config = dict(
    image_size=32,
    loss='charbonnier',
    depths=[16],
    residual_init='none',
    lr=0.0025,
    batch_size=64,
)
Rows from block 4, named by matrix and row number. Rows with one number belong to one channel. Each number is 128 + 32 x the weight over its row's rms, rounded and kept within 0 to 255. All counts start at 0. After the name is the row's rms in percent of the matrix's.
# convs0: first 3x3 conv (model.blocks.4.convs.0.weight, 96x96x3x3), inputs 40-47, a 3x3 kernel for each
# convs1: second 3x3 conv (model.blocks.4.convs.1.weight, 96x96x3x3, transposed), outputs 40-47, a 3x3 kernel for each
convs0.48 104 [ 72  86 108  64  78 106  87  99 127 146 148 165 163 160 168 183 174 167 116 122 143 128 120 156 147 156 183 115 107  93 103  98  95 106 115 113 150 179 159 105 120  99 124 125 102 128 140 153 150 182 192 203 225 219 122 123 116 130 123 119 140 131 129  94  88 101 129 119 125 181 170 173]
convs0.49 106 [ 67  46  70  74  56  85  94  86 108 184 159 164 162 132 126 162 133 133 152 152 144 150 139 131 154 134 119 147 135 118 148 133 120 140 115 103 150 159 132 162 145 103 142 134 102 187 171 131 185 154 114 165 141 100 153 162 133 165 162 140 141 137 126 111 103 114 124 113 102 143 127 120]
convs0.50 088 [147 147 141 135 152 141 144 152 156 132 126 135 110 113 124  90 104 125 133 128 114 125 117 111 128 120 115 137 179 179 161 200 204 178 233 229 118 119 124  82  91 104  71  92 103 169 156 155 159 156 157 138 158 178  94 105 123  80  94 103  86  78  99 168 167 148 156 153 155 145 159 149]
convs0.51 091 [133 117  98 167 142 114 190 178 153 153 143 147 158 161 168 184 192 196  79  60  65  81  72  75  85  85  78 102 113 105 115 134 134 132 159 163 122 125 137  67  80  97  82  75  92 112 110 106 105 102 115  89 107 116 115 117 121  98 112 119  93 109 133  99 103 108 102 110 107  98  98 102]
convs0.52 095 [110  94  80 101  93  76 105  82  69 125 122 106 121 106  80 129  95  67 108 122 146 100 126 153 134 155 181 123 107 108 126 112 113 113 111 107  64  61  53  91  71  73  90  76  73  98 117 111  95 114 102  63  83  60 136 117 138 153 119 125 132 101 132 122 120 113 156 150 138 211 187 166]
convs0.53 106 [166 149 122 156 137 119 132 121 105 148 158 147 157 150 135 159 156 144 150 122  95 142 113  77 137  95  51 142 120 127 119 112 128 111 107 134 107 102 118  92  95 124  98  98 143  86 117 140  92 109 138 116 119 161 178 147 123 164 161 170 151 157 179 122  95  75  90  59  25  72  29   0]
convs0.54 102 [139 127 116 151 147 134 145 134 133 140 115  84 107  78  62  81  55  69 121 125 124 118 131 133 121 132 134 114  78  89 114  90 101 113  99  97 162 154 119 158 139 108 126 116 124 173 155 128 103  70  43  70  59  39 121  99 102  98  84  94  78  69  97 104 113 113 104 114 117 121 120 131]
convs0.55 095 [137 157 143 147 151 131 133 109  80 152 125 109 138 105  79 110  71  62 120 120 130 140 142 143 138 146 152  68 111 116  47  94 103  48  69  80 110 145 154 150 181 195 147 169 175  76 110 176 101 137 195 126 143 183 137 151 219 144 139 217 149 125 194  80 117 135 101 125 145 121 124 144]
convs0.56 111 [151 146 170 177 177 190 158 149 171 156 162 183 140 152 171 139 167 182 120  87  69 121 103  89 123 100  83 101 118 121 111 127 122 122 151 147  61 129 150  74 123 149 106 118 152 146 144 154 108  99 127  86  97 120 185 172 178 176 171 190 176 171 201  77  81  91  50  53  58   0   1  15]
convs0.57 102 [ 91 110  90 127 129  90 119 115  84 175 146  99 166 144  86 133 107  65 129 124 129 119 113 107  98  97  96 116 126 123 122 124 128 108 103 134  75  79  62 121 110  74 116 114  74 169 189 192 153 163 153 108 118 105 126  85  83 129  79  80 105  69  80 156 129  98 147 124  95 136 121  99]
convs0.58 106 [122 123 120 115 118 122 137 142 142  84  94  96  49  67  81  51  71  90 121 125 135 110 124 138 124 134 154  97  80  69  91  78  64 101  76  60 146 154 180 120 130 135 157 148 142  45  14   0  39  19   0  67  52   8 157 131 101 141 119  81 133 107  76  95  94  92  99 102 114 122 140 138]
convs0.59 105 [109 113 138 132 151 126 160 161 148  98  89  91 130 111 100 144 121 109  81  57  90 101  88  89 103  95 108 180 174 150 176 155 146 143 133 128 174 164 132 161 149  98 211 203 146 140 144 137 119 120 106 139 127 120 132 148 187 183 153 153 201 150 137 100 111 124  92  73  74 101  82  72]
convs0.60 095 [130 105 132 145 122 146 129 115 132 118 113 125 110 110 120 125 135 143 122 132 178 132 154 186 182 190 198 158 132 113 155 128 112 152 132 123 178 170 158 124 116 100  93  85  89 107 122 101 110 120  91 143 145 117 172 150 160 174 149 158 160 148 173 128 122 108 142 130 102 163 152 128]
convs0.61 101 [112 130 115 140 157 141 119 135 139  85  68  83 117  93  99 138  98  81 163 160 177 140 154 163 124 134 150 104  93  61 117  96  82 107  84  85 102 123 103  88 104  65 116 130  88 161 172 151 151 161 138 148 141 129 146 167 130 132 127  91  88  88  63 144 170 187 108 102 108  89  75  71]
convs0.62 098 [181 170 158 180 182 179 165 170 164 160 156 153 153 150 158 158 152 146 109 131 139  87 115 143  97 124 153 142 133 141 144 130 153 131 116 160 146 153 179 123 134 163 137 160 195  96 107 122 118 140 158 123 144 155 153 117  94 174 143 120 181 163 139 119 100 109 106 102 109 127 126 127]
convs0.63 107 [168 194 180 155 172 170 151 160 164 127 147 155 123 139 144 132 144 153 122 132 107 124 124 103 121 115 101 136 148 151 130 147 151 126 147 162 123 125 127 111 112 126 110  99 132 165 151 174 142 124 147 118 110 128 123 119  58 115 131  88 101 137 110 148 134 104 147 135 110 136 119  96]
convs0.64 112 [129 156 142 120 147 144 116 135 146 148 110 102 130  97  81 105  78  67 127 144 137 108 111 116 103  99 112  83  39  52  88  54  66  78  63  76 118 118  85 131 130 115 141 156 145 177 172 166 149 143 125 124 123 111 105 120  97  98 123 114  91 113 108 132 133 137  99  93  92  99  78  94]
convs0.65 091 [152 148 139 159 165 147 152 164 144 119 117 112 120 125 118 127 132 131 117 136 137 123 122 151 137 133 163  95 125 126 128 158 153 158 174 181  95  98 119  60  60  87  78  62  79  87  84 106 106 106 126 112 105 136 120 104 104 117 103 102 106 105  98 144 140 147 154 166 161 187 185 174]
convs0.66 100 [111 112 119 103 108 115 115 108 132  78 110 106 106 122 138 108 117 133  81  98 138  86 115 151 103 139 164 128 124 131 117 125 129 126 118 118 130 105  63 110  93  65 105 101  90 144 141 133 140 140 123 133 115  93  97  85  72 100  88  95  92  85 113 127 153 181 148 164 178 145 144 135]
convs0.67 099 [161 166 171 138 127 133 122 129 129  69  95  88  78  94  92  85 104  86 187 166 136 174 142 101 166 126  86 120 117 122 124 113 135 123 126 136 118  85 111 120  93 123 113 103 138  96  80  48 119  89  83 139 117 122 113 155 183 115 160 206 122 185 199 100 121 102  70  70  87  47  48  76]
convs0.68 108 [ 78  71  75 107 100  90 124 126 113 112 107 124 124 110 116 148 132 123 134 123 121 147 133 134 165 157 150  92  42  53  99  57  74 131  79  98 122 146 186 112 115 139 116 110 122 216 227 203 179 183 161 161 150 124 109 105 136 125 116 122 126 122 123  98 116 128  95 116 122 120 137 136]
convs0.69 093 [183 188 173 194 183 175 185 182 161 150 146 152 149 153 156 146 150 152 159 148 146 149 135 124 144 135 120 120 135 145 132 152 162 148 164 170 111 106 111  41  37  36  27  16  35  70  83  75 101 108  88  91 101  97 177 140 154 147 125 146 133 123 160 164 168 150 183 178 153 188 165 151]
convs0.70 100 [110  83  92 142 114 123 143 129 144 134 110  99 139 126 103 150 126 122 216 186 153 177 142 110 165 108  74 142 127 121 172 165 155 182 169 166 136 127 124 168 153 152 160 138 139 116 130 132 149 158 160 148 152 147 112  95 104 106 109 141 113 108 151 166 151 130 125 114  94 110  86  61]
convs0.71 096 [ 79 114 155  86  99 151  61  81 118 143 158 146 120 135 151 119 130 128  80  89 110  80  99 112  97 116 124 121 122 132 124 119 139 107  95 138 114 114 122 119 137 133 147 163 161 155 155 159 133 160 162 125 145 147 155 110  80 184 145 114 194 165 151 110 106  97 104 108  99 124 132 124]
convs0.72 101 [125 118 126 131 131 127 125 123 121 163 143 148 160 118 111 135  92  82 121 144 143 122 147 154 125 141 148 117 101  97 124 117 113 122 105  91 148 159 206 138 153 171 164 167 170 127 136 127 138 140 125 151 130 116 117  88 110 129  94 102 129 102 117 121 144 155  88 115 122  78  91 100]
convs0.73 093 [137 149 142 148 156 159 146 164 162 120 115 125 110 119 140 109 115 127 154 144 126 154 142 128 160 139 132 129 142 152 141 160 180 155 166 193 102 119 125  72  88  95  50  72  92  74  78  67  86  93  75  80  97  89 154 130 157 143 135 158 123 122 160 181 168 169 197 179 162 182 168 163]
convs0.74 099 [ 67  85 111  61  74  90  84  98 107 112 137 167 100 109 147 122 119 144 183 160 159 163 142 138 154 129 123  96  62  79  97  63  74 123  91  99  98 115 121 105 125 129  99 136 142 125 110  44 158 143  84 189 179 138  99 114 138 106 118 156  88 109 138 139 123 131 128 118 114 102 102 112]
convs0.75 090 [136 161 152 164 175 160 174 187 174  97  99 105  96 100 104  93 100  99 131 125 136 133 145 147 139 156 141  68 116 142  93 163 178 135 185 200  39  55  77  54  49  76  75  78  98  61  69  90  70  84  93  80  95 104 141 131  90 130 122 107 107 109  97 142 152 159 149 163 167 169 178 166]
convs0.76 101 [122 118 121 123 108 124 131 127 138  75  87 115  71  89 131  86  94 134  64  94 106  68 109 134  91 123 139  89 105 118  96 124 138 108 151 171 126  91 110 113  92 113 120  97 113  93 116 132  83 103 130  66  89 113  93 131 139  93 132 137  97 131 136 120 130 126 149 154 138 141 149 148]
convs0.77 107 [157 154 133 124 119 102  71  61  40 120 123 123 138 139 141 144 145 127 173 174 162 156 150 131 128 127 117 149 132 101 158 133  95 155 128  98 123 107  86 102  78  72 120  84  68  99 104 118 102 101  85 128 127 108 163 163 162  86 106 113  71  84  73 154 169 165 120 124 128  94 102 108]
convs0.78 095 [158 164 167 154 167 166 154 158 159 117 145 156 128 160 172 143 173 189 142 114  84 126  82  78  99  76  79  92 120 118 124 145 163 147 168 183  81  89 105  78  77 108  75  94 131 135 147 153 122 138 142 112 116 137  74  53  68  93  92 121 107 116 134 132 117 119 132 128 131 131 125 124]
convs0.79 097 [133 115 115 131 100 108 130 123 128 162 128 126 182 149 139 183 160 142 155 166 164 154 163 166 163 164 180 172 176 167 151 159 148 158 181 173 154 161 168 124 134 134  88 111 109  96 117 117 109 129 136 134 147 148 163 139 166 137 131 156 147 140 179 150 133  91 136 101  69 136 117  98]
convs0.80 098 [133 104  92 123  90  94 131 116 127 144 128 123 161 142 131 155 136 119  98 109 136 114 131 163 119 133 174  97  93 118 105 103 128 122 124 142 114 113  93 126 113 100 105 106 115 113 153 141 104 143 123 102 115 103 179  94 142 208 125 152 226 145 170 108 104  99 128 115  90 154 132  97]
convs0.81 088 [126 148 155 133 148 160 124 130 147 102 122 131  95 112 128 106 139 138  78  78  81  86  71  95  78 107 112 130 159 181 145 180 185 148 182 212  97  94 115  54  70  81  51  51  78 112 110 111 134 132 118 121 137 133  82 121 155  41  89 118  28  70 100 126 140 150 135 167 161 156 167 183]
convs0.82 097 [ 89 105 107 138 155 140 163 168 153  93  72  58 156 133  96 163 125  88 102 105 124 126 141 149 128 141 158 138 149 153 143 154 165 127 138 134  47  73  84 138 135 132 149 148 128  47  87  93  55  84  96  87  97  98  93  65 166 164 113 154 159 125 156  65  72 108 110 100 123 133 108 107]
convs0.83 098 [156 129 164 180 142 148 159 131 138 152 118 110 184 152 136 209 184 152 126 151 165 103 140 156 108 130 170 119 128 148 110 112 136 108 111 121 132 143 155  86  87  94 116 125 151  29  56  72  32  84 115  91 146 184 172 124 114 154 102 103 172 135 133 116 133 143  97 121 134  95 111 140]
convs0.84 098 [125 104  94 111  91  80 135 120 106 172 146 138 169 146 125 172 154 139 126 136 143 131 146 156 146 166 166 128 113 128 119 104 110 113 105 106  99  99  94  75  72  75   8  19  23  83 129 125  82 119 109  83 117  93 149 118 171 168 130 179 179 144 211 134 127 106 167 153 122 194 179 151]
convs0.85 100 [157 164 145 154 134 103 167 158 123 107 112 119 161 153 143 175 163 143 110 122 130 125 149 160 137 166 172  96 120 130 122 138 145 143 155 155 129 120  60 106  87  39  96 100  65  83 118 120  74 105 117  95 114 132  57  83  92 138 132 100 173 157 128 126 125 114 146 128 118 162 142 128]
convs0.86 093 [158 156 127 158 160 155 142 168 144 108  90  84 111  87  82 123 102  94 110 127 134 122 136 143 134 143 169  70 122 143 102 145 163 128 174 193  87 100 114  69  82 102  58  74  99  86  70  86  82  68  77  81  82  77 128 114  86 115 113  90 103 101  96 124 128 106 148 153 110 158 153 132]
convs0.87 110 [114 110  78 109  99  79  86  77  59 174 144 103 169 119  88 169 131  96 139 136 131 125 118 109 113 104  88  71  58  53  80  69  61  87  79  72 117 133 141 125 141 165 188 192 214 117 131 140  94 106 125 135 138 145 138 140 122 118 136 118 104 135 108 128 113  97 111  91  84  81  61  69]
convs0.88 093 [140 151 141 131 158 135 128 163 130 130 127 127 134 146 130 133 144 127 129 137 143 130 145 131 131 132 139 103 122 130 122 140 148 157 173 181  61  69  88  45  44  61  39  35  46 101  90  96 108 111 123 115 124 129 171 168 160 166 170 162 144 142 140 133 133 121 137 131 106 140 133 116]
convs0.89 100 [ 50  67  64  74  87  91 109 105 111 161 122 126 164 126 118 177 144 148 133 144 148 127 140 149 111 121 125 138 143 110 133 124 104 128 115 100 168 172 159 180 174 167 160 148 141 156 152 118 192 176 138 199 174 140 105  81 113 112 100 133 105 119 136 120 131 149  97 118 144  97 117 119]
convs0.90 098 [126 123 146 112 123 150 101 114 135 144 111 110 117 106  91 107 100  95 125 135 175 117 129 166 122 128 163  93 129 102  96 122  95 100 130 106 131 161 144 148 184 142 173 195 130 113 122 117 150 147  98 192 181 100 139 100 144 132  92 140  93  73 144 103 126 136  88 116 122  79 107 123]
convs0.91 096 [151 102  78 176 141 106 159 150 143 195 147 128 185 142 114 155 122 109 105 130 142 120 125 136 126 136 144 138 150 143 144 148 151 159 182 184  95 100 121  84  81 103 105 107 116 119  96  98 124  96  96 122 101  94 126 171 125 115 141  91 115 143 112 116  99  37 118 106  53 134 132  86]
convs0.92 094 [108 121 162 121 138 171  87 107 132 129 111 108 136 130 131 129 129 131  70  74 102  46  71 112  54 104 138 132 137 141 129 138 143 112 132 134  99 119 156 130 130 153 155 149 163 171 137 142 164 158 161 168 166 178 189 123  88 204 145  89 214 160 100 108 128 140  90 115 142 102 126 158]
convs0.93 102 [139 159 167 149 140 139 178 166 141 176 150 139 177 138 122 171 125 127  54  61  65  54  81  85  46  73  94 109 100 121 116  93 118 126  95 114 103  81 106 126 111 110 122 119 118 135 142 150 121 126 109 102  97  83 158 146 149 156 136 142 155 130 145  81  67  75  97  85  85 108  97  78]
convs0.94 103 [ 99 113  91 107 116 104 117 128 119  56  94  98  63 102 112  80 106 100 150 168 171 119 119 125  88  92  96  55  47  55  78  68  76  81  66  88  64  75  82  76  96 124 136 150 181 125 143 125 149 159 151 161 159 163 149 156 126  99 110 116  95  94  98 191 199 176 138 136 121  94  86  83]
convs1.48 110 [113  89 106 131 112 138 125 114 125 127 114 124 107  94 117  80  79 121 125 127 108 149 136 133 166 146 135  49  49  68  74  71  97 121 130 156 150 135 126 136 139 147 125 111 107 112 104 143 132 135 142 159 153 136 108  95  62 132 123 101 138 162 138 151 155 161 151 164 160 158 154 150]
convs1.49 111 [136 118 139 130 122 140 133 128 130 104 113 112 109 115 112 100 117 122 130 140 152 133 141 142 145 150 141 237 198 169 241 194 165 243 200 171 155 149 158 151 149 160 138 137 142 133 147 159 128 132  94 129 102  84 163 106  93 127  77  67 121  72  62 147 132 133 148 132 140 137 145 147]
convs1.50 086 [112 103  99 121 120 114 137 135 135 138 131 112 161 149 120 170 163 124 150 134 128 135 139 110 130 131 124  69  78  90  85  83  94 102 101 100  50  88  92  84  97 111 108 109 113 138 155 162 149 161 180 151 179 171 158 154 148 144 146 153 118 156 165 114 122 126 114 127 123 111 131 130]
convs1.51 086 [104 114 113 112 132 127 146 151 145 117 109 106 120 131 123 123 123 134 137 121 123 146 138 134 143 146 134 138 120 129 131 114 139 114 102 120  88 104  92 122 135 125 152 166 160 131 150 138 132 154 155 144 172 175 152 154 143 144 167 156 123 173 169  77  87  98 129 128 130 170 164 154]
convs1.52 105 [ 93  93  93 118 123 127 132 133 129 172 171 172 179 157 159 158 155 153 127 141 135 145 151 138 123 118 118  87  98  97 120 128 118 174 168 148 166 196 236 158 160 201 114 127 152 198 179 180 206 183 170 202 185 174 104 142 125 121 145 129 136 172 152 163 160 159 162 167 167 172 167 173]
convs1.53 114 [155 127 154 166 145 144 177 166 165  95 103 126  90 104 116  99 105 108 149 120 108 141 108 101 132 100 102 149 138 161 136 120 119 143 108 116 109 119  93 116 131 115  96 130 140  99 107 123 105 121 146 140 152 156  88  63  93 108  89 108  75  87 107 142 131 106 138 117  84 109  96  67]
convs1.54 093 [ 96 121 128  87 118 119  65  95 100 175 165 155 172 175 172 179 172 151 110 120 141  98 113 123 115 120 116 105 117 137 135 151 161 155 167 191 128 114 100 152 160 152 175 186 181 148 153 162 162 155 164 156 142 157 139 115 142 116 111 171 112 136 218 117 126 142 109 138 147 120 146 167]
convs1.55 100 [130  96  89 175 119 133 170 148 159 158 132 138 175 153 166 149 134 150 123 149 160 137 138 137 159 152 127 137 144 154 168 150 133 154 124 104  84  84   0 132 105  19 150 115  50 143 124 150 134 124 134 135 125 121  53 101 171  49 106 172  62 113 153 110 139 148 113 139 119 123 134 101]
convs1.56 087 [ 96  70 108 114 101 130 130 133 169 134 148 174 131 146 191 169 179 190 138 139 145 143 118 116 131 118 101 168 145 116 184 157 134 187 154 135 116  91  89 146 126 118 210 218 186 138 121 121 129 124 124 135 120 120  63  57  71  79  78  84 109  78 100 122 130 128 103 109  95 104  92  91]
convs1.57 116 [146 145 187 156 174 208 133 160 179 171 167 126 203 180 158 196 167 136 134 144 152 138 139 149 137 145 158  91  95 127 108 116 126 150 142 145 157 144 124 158 157 176 152 126 169  75  71 110  87  82 115 103  95 101 108 133 181 105 114 151 119 119 136  70  83 111 107  91 109 122 115 116]
convs1.58 093 [ 87 108 108 112 119 119 109 130 123  94  83  50 112 106  65 141 117  81 146 140 128 134 128 118 139 134 126 106 137 162 101 134 158  91 136 163  88  78  66 107 123 107 163 172 143 143 145 174 144 156 184 155 153 149 133 116  84 142 151 124 159 171 179 186 192 175 163 150 152 151 148 151]
convs1.59 112 [131 153 131 136 142 120 101  76  74 159 170 153 104 137 121  81 111 112 114 109 125 133 123 142  98 112 123  97 123 173  97 109 139 101  90 117 130 141 167 131 127 153 114 104 130 111  70  74 117  98 103 121 118 110  88 123 158  76 100 158 104  64  99 141 163 159 116 124 106 101  80  49]
convs1.60 109 [ 99  97 119 118 121 130 133 120 123 138 124  90 119 112  96 131 133 127 127 153 150 150 160 158 149 151 146  96 119 103  65 101  96  71  93  85 195 140 136 157 122 124 157 118 124 127 127 129 139 148 153 153 159 157 132 122 107 118 136 120 102 137 141 150 166 180 155 169 172 133 140 138]
convs1.61 104 [119 149 147 146 188 173 117 153 134 162 163 147 141 151 151 101 126 136 120 111 131 102 116 148 128 133 154 128 138 145 149 146 161 172 170 198 175 221 255 174 207 252 113 161 195 111 105  86 101  96  92  90  78  74 190 152 164 187 146 155 183 143 144 163 129 121 134 135 130 141 154 154]
convs1.62 089 [124 126  99 133 110  95 134 114 103  96 110 124 142 124 133 163 131 121 111 131 118 132 142 133 145 155 142 106 141 122  84 110 109  84 101 106 124 159 180 119 152 157 113 115 112 131 144 152 119 133 156 149 144 149 120  84  63 142 112  84 149 137 124 191 181 174 186 196 180 189 187 181]
convs1.63 101 [147 119 105 187 143 116 202 140  90  79 110 121 118 145 146 152 173 164 104 128 139 117 138 140  98 113 118  66  80 129 105 111 133 127 119 134 102 130 139 101 127 147  75 109 156 129 147 182 153 160 195 166 175 192  77  96 109 110 134 144 120 161 169 112 113 125 157 136 139 136 113  77]
convs1.64 087 [152 184 172 138 156 150  76  95  84 153 156 153 157 164 138 160 159 115 139 133 157 124 121 160 141 157 193  97 118 163 111 140 184 126 147 201  92 129 169 125 174 201 140 199 204 145 143 105 162 128 111 142 128 121 134  98 159 154 107 135 157 136 148 139 117 134 123 127 135 140 161 173]
convs1.65 082 [112 111 126 131 131 144 160 150 151 154 162 168 157 141 159 133 121 131 163 127 117 144 108 109 128 109 113 129 108  75 158 147 110 134 135 127  79 105 139  96 119 151  96 103 141 110 124 145 112 145 149 111 156 174 160 154 137 155 156 134 118 143 135 144 135 116 159 150 132 166 141 137]
convs1.66 103 [ 96  96  96 109 136 130 132 153 141 211 172 157 169 143 128 156 135 144 108 125 110 140 164 147 150 166 121 118  99  93 134 121 134 157 162 178 217 187 185 168 148 149 110 105 114 119 151 144 124 146 132 124 139 125 179 173 185 164 162 172 149 165 165  91  74  69 116 127 140 126 140 121]
convs1.67 109 [ 43  85 123  54 114 144  45 109 148 139 158 152 153 178 165 166 190 179 148 151 167 142 152 168 132 133 159 118 134 105 123 142 115 140 168 132 159 167 128 126 130 121 119 134 144 121 118 120 122 111 107 107  83  91 121 110 124 108 101 119  96 106 128 104 139 156  96 141 159  81 118 115]
convs1.68 104 [ 71  98 104 107 124 139 131 137 139 152 166 172 146 158 174 153 142 160 153 146 135 128 118 111 129 112  93 137 138 107 152 142 123 188 166 154 141 136 157 143 151 159 127 151 150 135 153 141 112 116 119  92  85  75 129 123 100 108 100  98 123 135 144 182 175 176 143 140 131 108 111  97]
convs1.69 080 [131 147 168 133 124 148 116 107 111 143 139 172 142 128 141 112  98 111 139 155 148 132 144 121 149 141 113 110 146 135 127 170 151 149 175 187 131 117  82 110  99  76  96  99 111 143 152 131 123 152 125 111 143 146 117 120 105 127 144 137 138 176 187 101 109 127 137 137 127 141 126 106]
convs1.70 090 [165 176 176 151 176 180 148 153 159 106 135 167 130 167 199 107 147 174 166 161 133 169 156 123 161 144 108 131 119 121 144 130 125 156 150 152 116 138 128 140 153 148 129 137 143 164 175 185 134 142 137 130 132 131 117  80  92 108  85  90 125 110  98 122 119 146 132 128 119 136 150 142]
convs1.71 094 [158 131 103 174 149 127 173 146 129  74  68  92 146  98 105 149 118 104 115 137 146 107 135 148 111 136 163 109 139 151  93 110 120  99 107  99 132 159 180 135 132 167 136  90 118 126 133 153 135 137 155 141 156 158 136  97  44 164 121  46 160 121  52 178 165 140 128 124 116 128 136 139]
convs1.72 122 [153 162 145 163 171 169 153 161 147 167 162 159 169 148 141 149 130 114 129 132 148 121 140 162 128 140 160 172 163 122 145 145 118 121 134 125 113 127 152 100 117 144  82 104 108 178 191 160 141 159 130 106 108  88 195 185 165 188 159 139 165 143 121 136 130 137 137 145 151 126 131 138]
convs1.73 083 [104 118 153  91 127 131 109 118 123 143 138 166 112 112 137  97  94 120 143 128 113 136 134 101 145 137 105  94 126 128 126 155 169 144 171 202 119 134  99 131 126 115 112 129 125 138 146 143 125 140 137 115 140 136 124 143 143 118 135 171 115 149 193 110  98 101 118 107 100 129 115  99]
convs1.74 080 [109 133 116 143 143 114 133 127  98  92  77 116 100  78 134 101  87 120 180 174 148 169 156 119 159 134 125 124 118 135 122 124 126 126 149 153 113 126 157 109 143 170  96 136 148 126 133 147  92 113 116  92 104 110 128  67  79 142  88  97 174 120 134 145 135 117 136 138 115 133 130 134]
convs1.75 073 [137 117 140 143 126 139 136 119 139 164 157 177 158 151 157 152 135 132 164 113  98 140  97  98 111  94  91 110 103  62 116 134  92 122 142 129 139 171 185 115 141 177 107 123 165 129 153 115 139 170 169 163 186 194 167 150 133 162 175 145 126 162 147 132 133 129 147 144 141 140 136 134]
convs1.76 100 [146 132 153 146 142 156 185 173 171 158 127 147 150 123 155 167 132 166 121 127 120 124 104 108 109  99  94  38  82 126  45  86 114  76 101 120 141 116 102 148 142 146 106 120 125 107 130 165 121 136 159 141 150 176 175 165  84 162 148  91 167 154 100 112 124 140 137 148 156 144 143 153]
convs1.77 124 [149 167 180 149 152 149 122 127 106 186 197 200 154 165 165  63  90 100 149 119 125 107  86  95 162 154 160 178 159 147 172 169 176 157 153 161 138 140 162 197 179 176 163 163 149 118 114 100 136 138 133 143 151 172 135 161 199 128 141 171  90 108 117 133 135 126 109 109 108 161 170 175]
convs1.78 082 [ 72  65  73 103 108  91 128 122 120 101 142 137 157 151 170 151 145 140 167 159 145 164 153 138 153 132 119  98 112 114  91  94  94  85  79  75  78 138 151 131 163 172 144 173 190 141 165 174 125 147 171 112 151 168 105 118 142 112 145 185 119 168 210 112 110 105 143 132 126 143 146 133]
convs1.79 095 [ 97 116 142 100 128 134 111 132 140 125 120  95 105 104  76 163 146 118 151 146 147 151 144 126 140 133 124 120 108 100 112 128 129  93 104 110 191 141 146 143  98 107 134 129 149 144 159 155 156 168 152 160 160 135 152 166 154 108 150 133 114 135 132 143 136 139 139 140 148 120 141 134]
convs1.80 107 [118 111 155 135 136 159 145 156 160 131 114 113  97 102  88  93 112 113 124 126 146 140 137 146 139 120 124  50  65  61  99  93  74 142 131  90 211 194 199 177 158 175 191 150 179 118 121 115 111 112 119  78  83  86 123 158 152 120 156 166 128 166 174 116 108 113 143 138 120 151 151 103]
convs1.81 078 [105 101 105 126 126 125 142 147 138 148 140 117 186 166 134 173 161 149 166 152 140 150 123 128 132 125 122  77  74  73  88  87  84  86 105 105  86 110 134 110 140 156 118 129 140 106 119 114 118 143 147 143 163 160 150 136 171 154 157 177 120 161 174 122 138 143 120 129 121 135 124 115]
convs1.82 116 [114 109 101 137 134 139 110 114 135 213 158 141 177 133 116 145 110 105 120 129 113 128 117 101 123 115  91  74  71  65 118 115  90 117  99  76 190 188 194 140 130 141 142 109 135 101 100  92 100  99  90  89  98 101  80 143 151  66 136 155  64 107 131 119 123  90  99 110  90  67  82  75]
convs1.83 108 [128 134 149 133 135 149 133 127 128 129 111 121 169 128 118 161 114 124 112 127 142  80 109 130  58 112 131 175 154 159 128 134 152 112 129 159  55  57  86 113 101 115 131 128 126 151 116 108 149 126 117 139 120 102 131  96 109 146 135 125 145 130 137 158 156 145 148 146 132 116 116  93]
convs1.84 098 [ 86  67  85 134 113 119 146 140 138 134 127 133 125 104 123 121  96  96 119 133 145 137 152 150 149 159 156  78  51  41 123  73  51 156 118  92 184 165 156 155 142 144 125 106 106 140 146 157 145 165 159 161 151 165  49 106 117  64 132 134  81 154 155 139 132 121 154 161 158 164 178 174]
convs1.85 105 [ 94 114 109 118 136 137 116 140 141 222 166 129 167 129 102 191 174 164  88 103 114 124 128 126 116 107 114 124 121  97 140 145 119 134 138 119 255 233 249 188 140 168 170 132 143 138 145 135 141 153 151 125 140 153 123 157 133 114 140 133 139 136 127 108 110  87  86 100  92  74  51  48]
convs1.86 079 [102  91 108 127 123 141 132 155 168 158 150 145 164 128 142 146 122 152 142 127 118 127 125 117 119 107 110 100 111  87 127 129 135 100 135 158 109 111 167  87  91 170  88  90 157 120 138 156 126 152 161 135 187 187 184 169 144 176 178 136 144 161 141 120 122 114 150 135 130 159 138 121]
convs1.87 089 [174 160 162 138 150 155 155 157 163 132 152 150 151 165 151 172 181 150 163 146 141 147 135 141 168 139 160 139 121 119 144 121 116 162 143 140 107 116 126 135 126 146 134 145 162 221 150 144 165 130 122 158 101 105 111  81 132  63  62 102  41  55 101  99  91 107 112  94 100 170 166 173]
convs1.88 083 [131 129 147 107 127 144 137 150 166 181 169 144 144 139 138 145 125 138 167 137 129 135 116 105 125 112 111 133 122 136 154 132 124 145 127 121  90  87  96 100 120 139 130 150 197 130 150 143 128 164 159 122 159 166 154 119 105 144 108  89 128 127 113 147 145 136 136 127 125 137 147 152]
convs1.89 106 [167 166 168 188 177 190 185 193 192 106  72  44 117  69  52  90  54  32 110 103 131 127 132 149 123 129 152 137 127 115 129 107  91 105  95 109 130 137 130 139 139 110 103 110  87 134 164 171 138 160 154 148 159 158 182 129 110 170 111  86 128  99  85  91  69  83 115 100 111 107 108 110]
convs1.90 099 [112 108 157 128 115 159 104  77 124 133 112  90 149 121 113 143 130 115 139 115 134 143 113 114 132 103 105  77 106 153  85  99 131  88  79 107  82  48  87 113 130 181 104 152 220 118  97  79 111 101  84 143 136 107 142 151 129 143 138 107 136 142 110 141 153 151 150 152 130 126 143 110]
convs1.91 090 [ 53  94 134  88 133 171 102 136 164  96 108  79 118 138 107 126 136 128 159 159 178 169 133 148 142 106 134  68 101 107  82 131 131  81 119 128  77  59  81 150 179 207 168 213 255 104 130 112 103 133 134 113 147 147 127 126 127 132 139 113 131 143 118 119 150 159 132 123 120 117 109 107]
convs1.92 113 [127 144 126 114 137 115  92  97  91 113 102 111 150 115 113 159 107 111 107 121 125 108 117 123  86 106 139 104 153 152  90 127 130  90 116 120  99 121 154  99 113 136 142 122 124  60  63  80  74  95  97  89 108  87 155 111  48 161 119  44 165 132  55 189 180 163 164 163 160 144 147 158]
convs1.93 096 [101  49  77 108  88 111 130 120 141 124 125 107 120 100  82 129  91  74 127  99 115  88  75 106  76  58  66 154 127  99 190 149 104 206 151 100 159 136 109 132 113 106 109  89 107 116 126 135 134 143 152 139 146 167  59 127 154  80 121 124  78 113 113  91  76  74 103  95  86 101  94  56]
convs1.94 105 [ 95 116 126 141 159 159 150 174 166 145 159 163 119 143 160  75  81  91 159 152 125 144 145 128 170 178 158 194 198 212 174 205 213 141 191 188 128 149 150 156 179 173  87 141 161 118 124 130 119 111 111 106 100 113 172 155 151 164 155 145 122 114 103 121 124 121 135 129 145 178 183 186]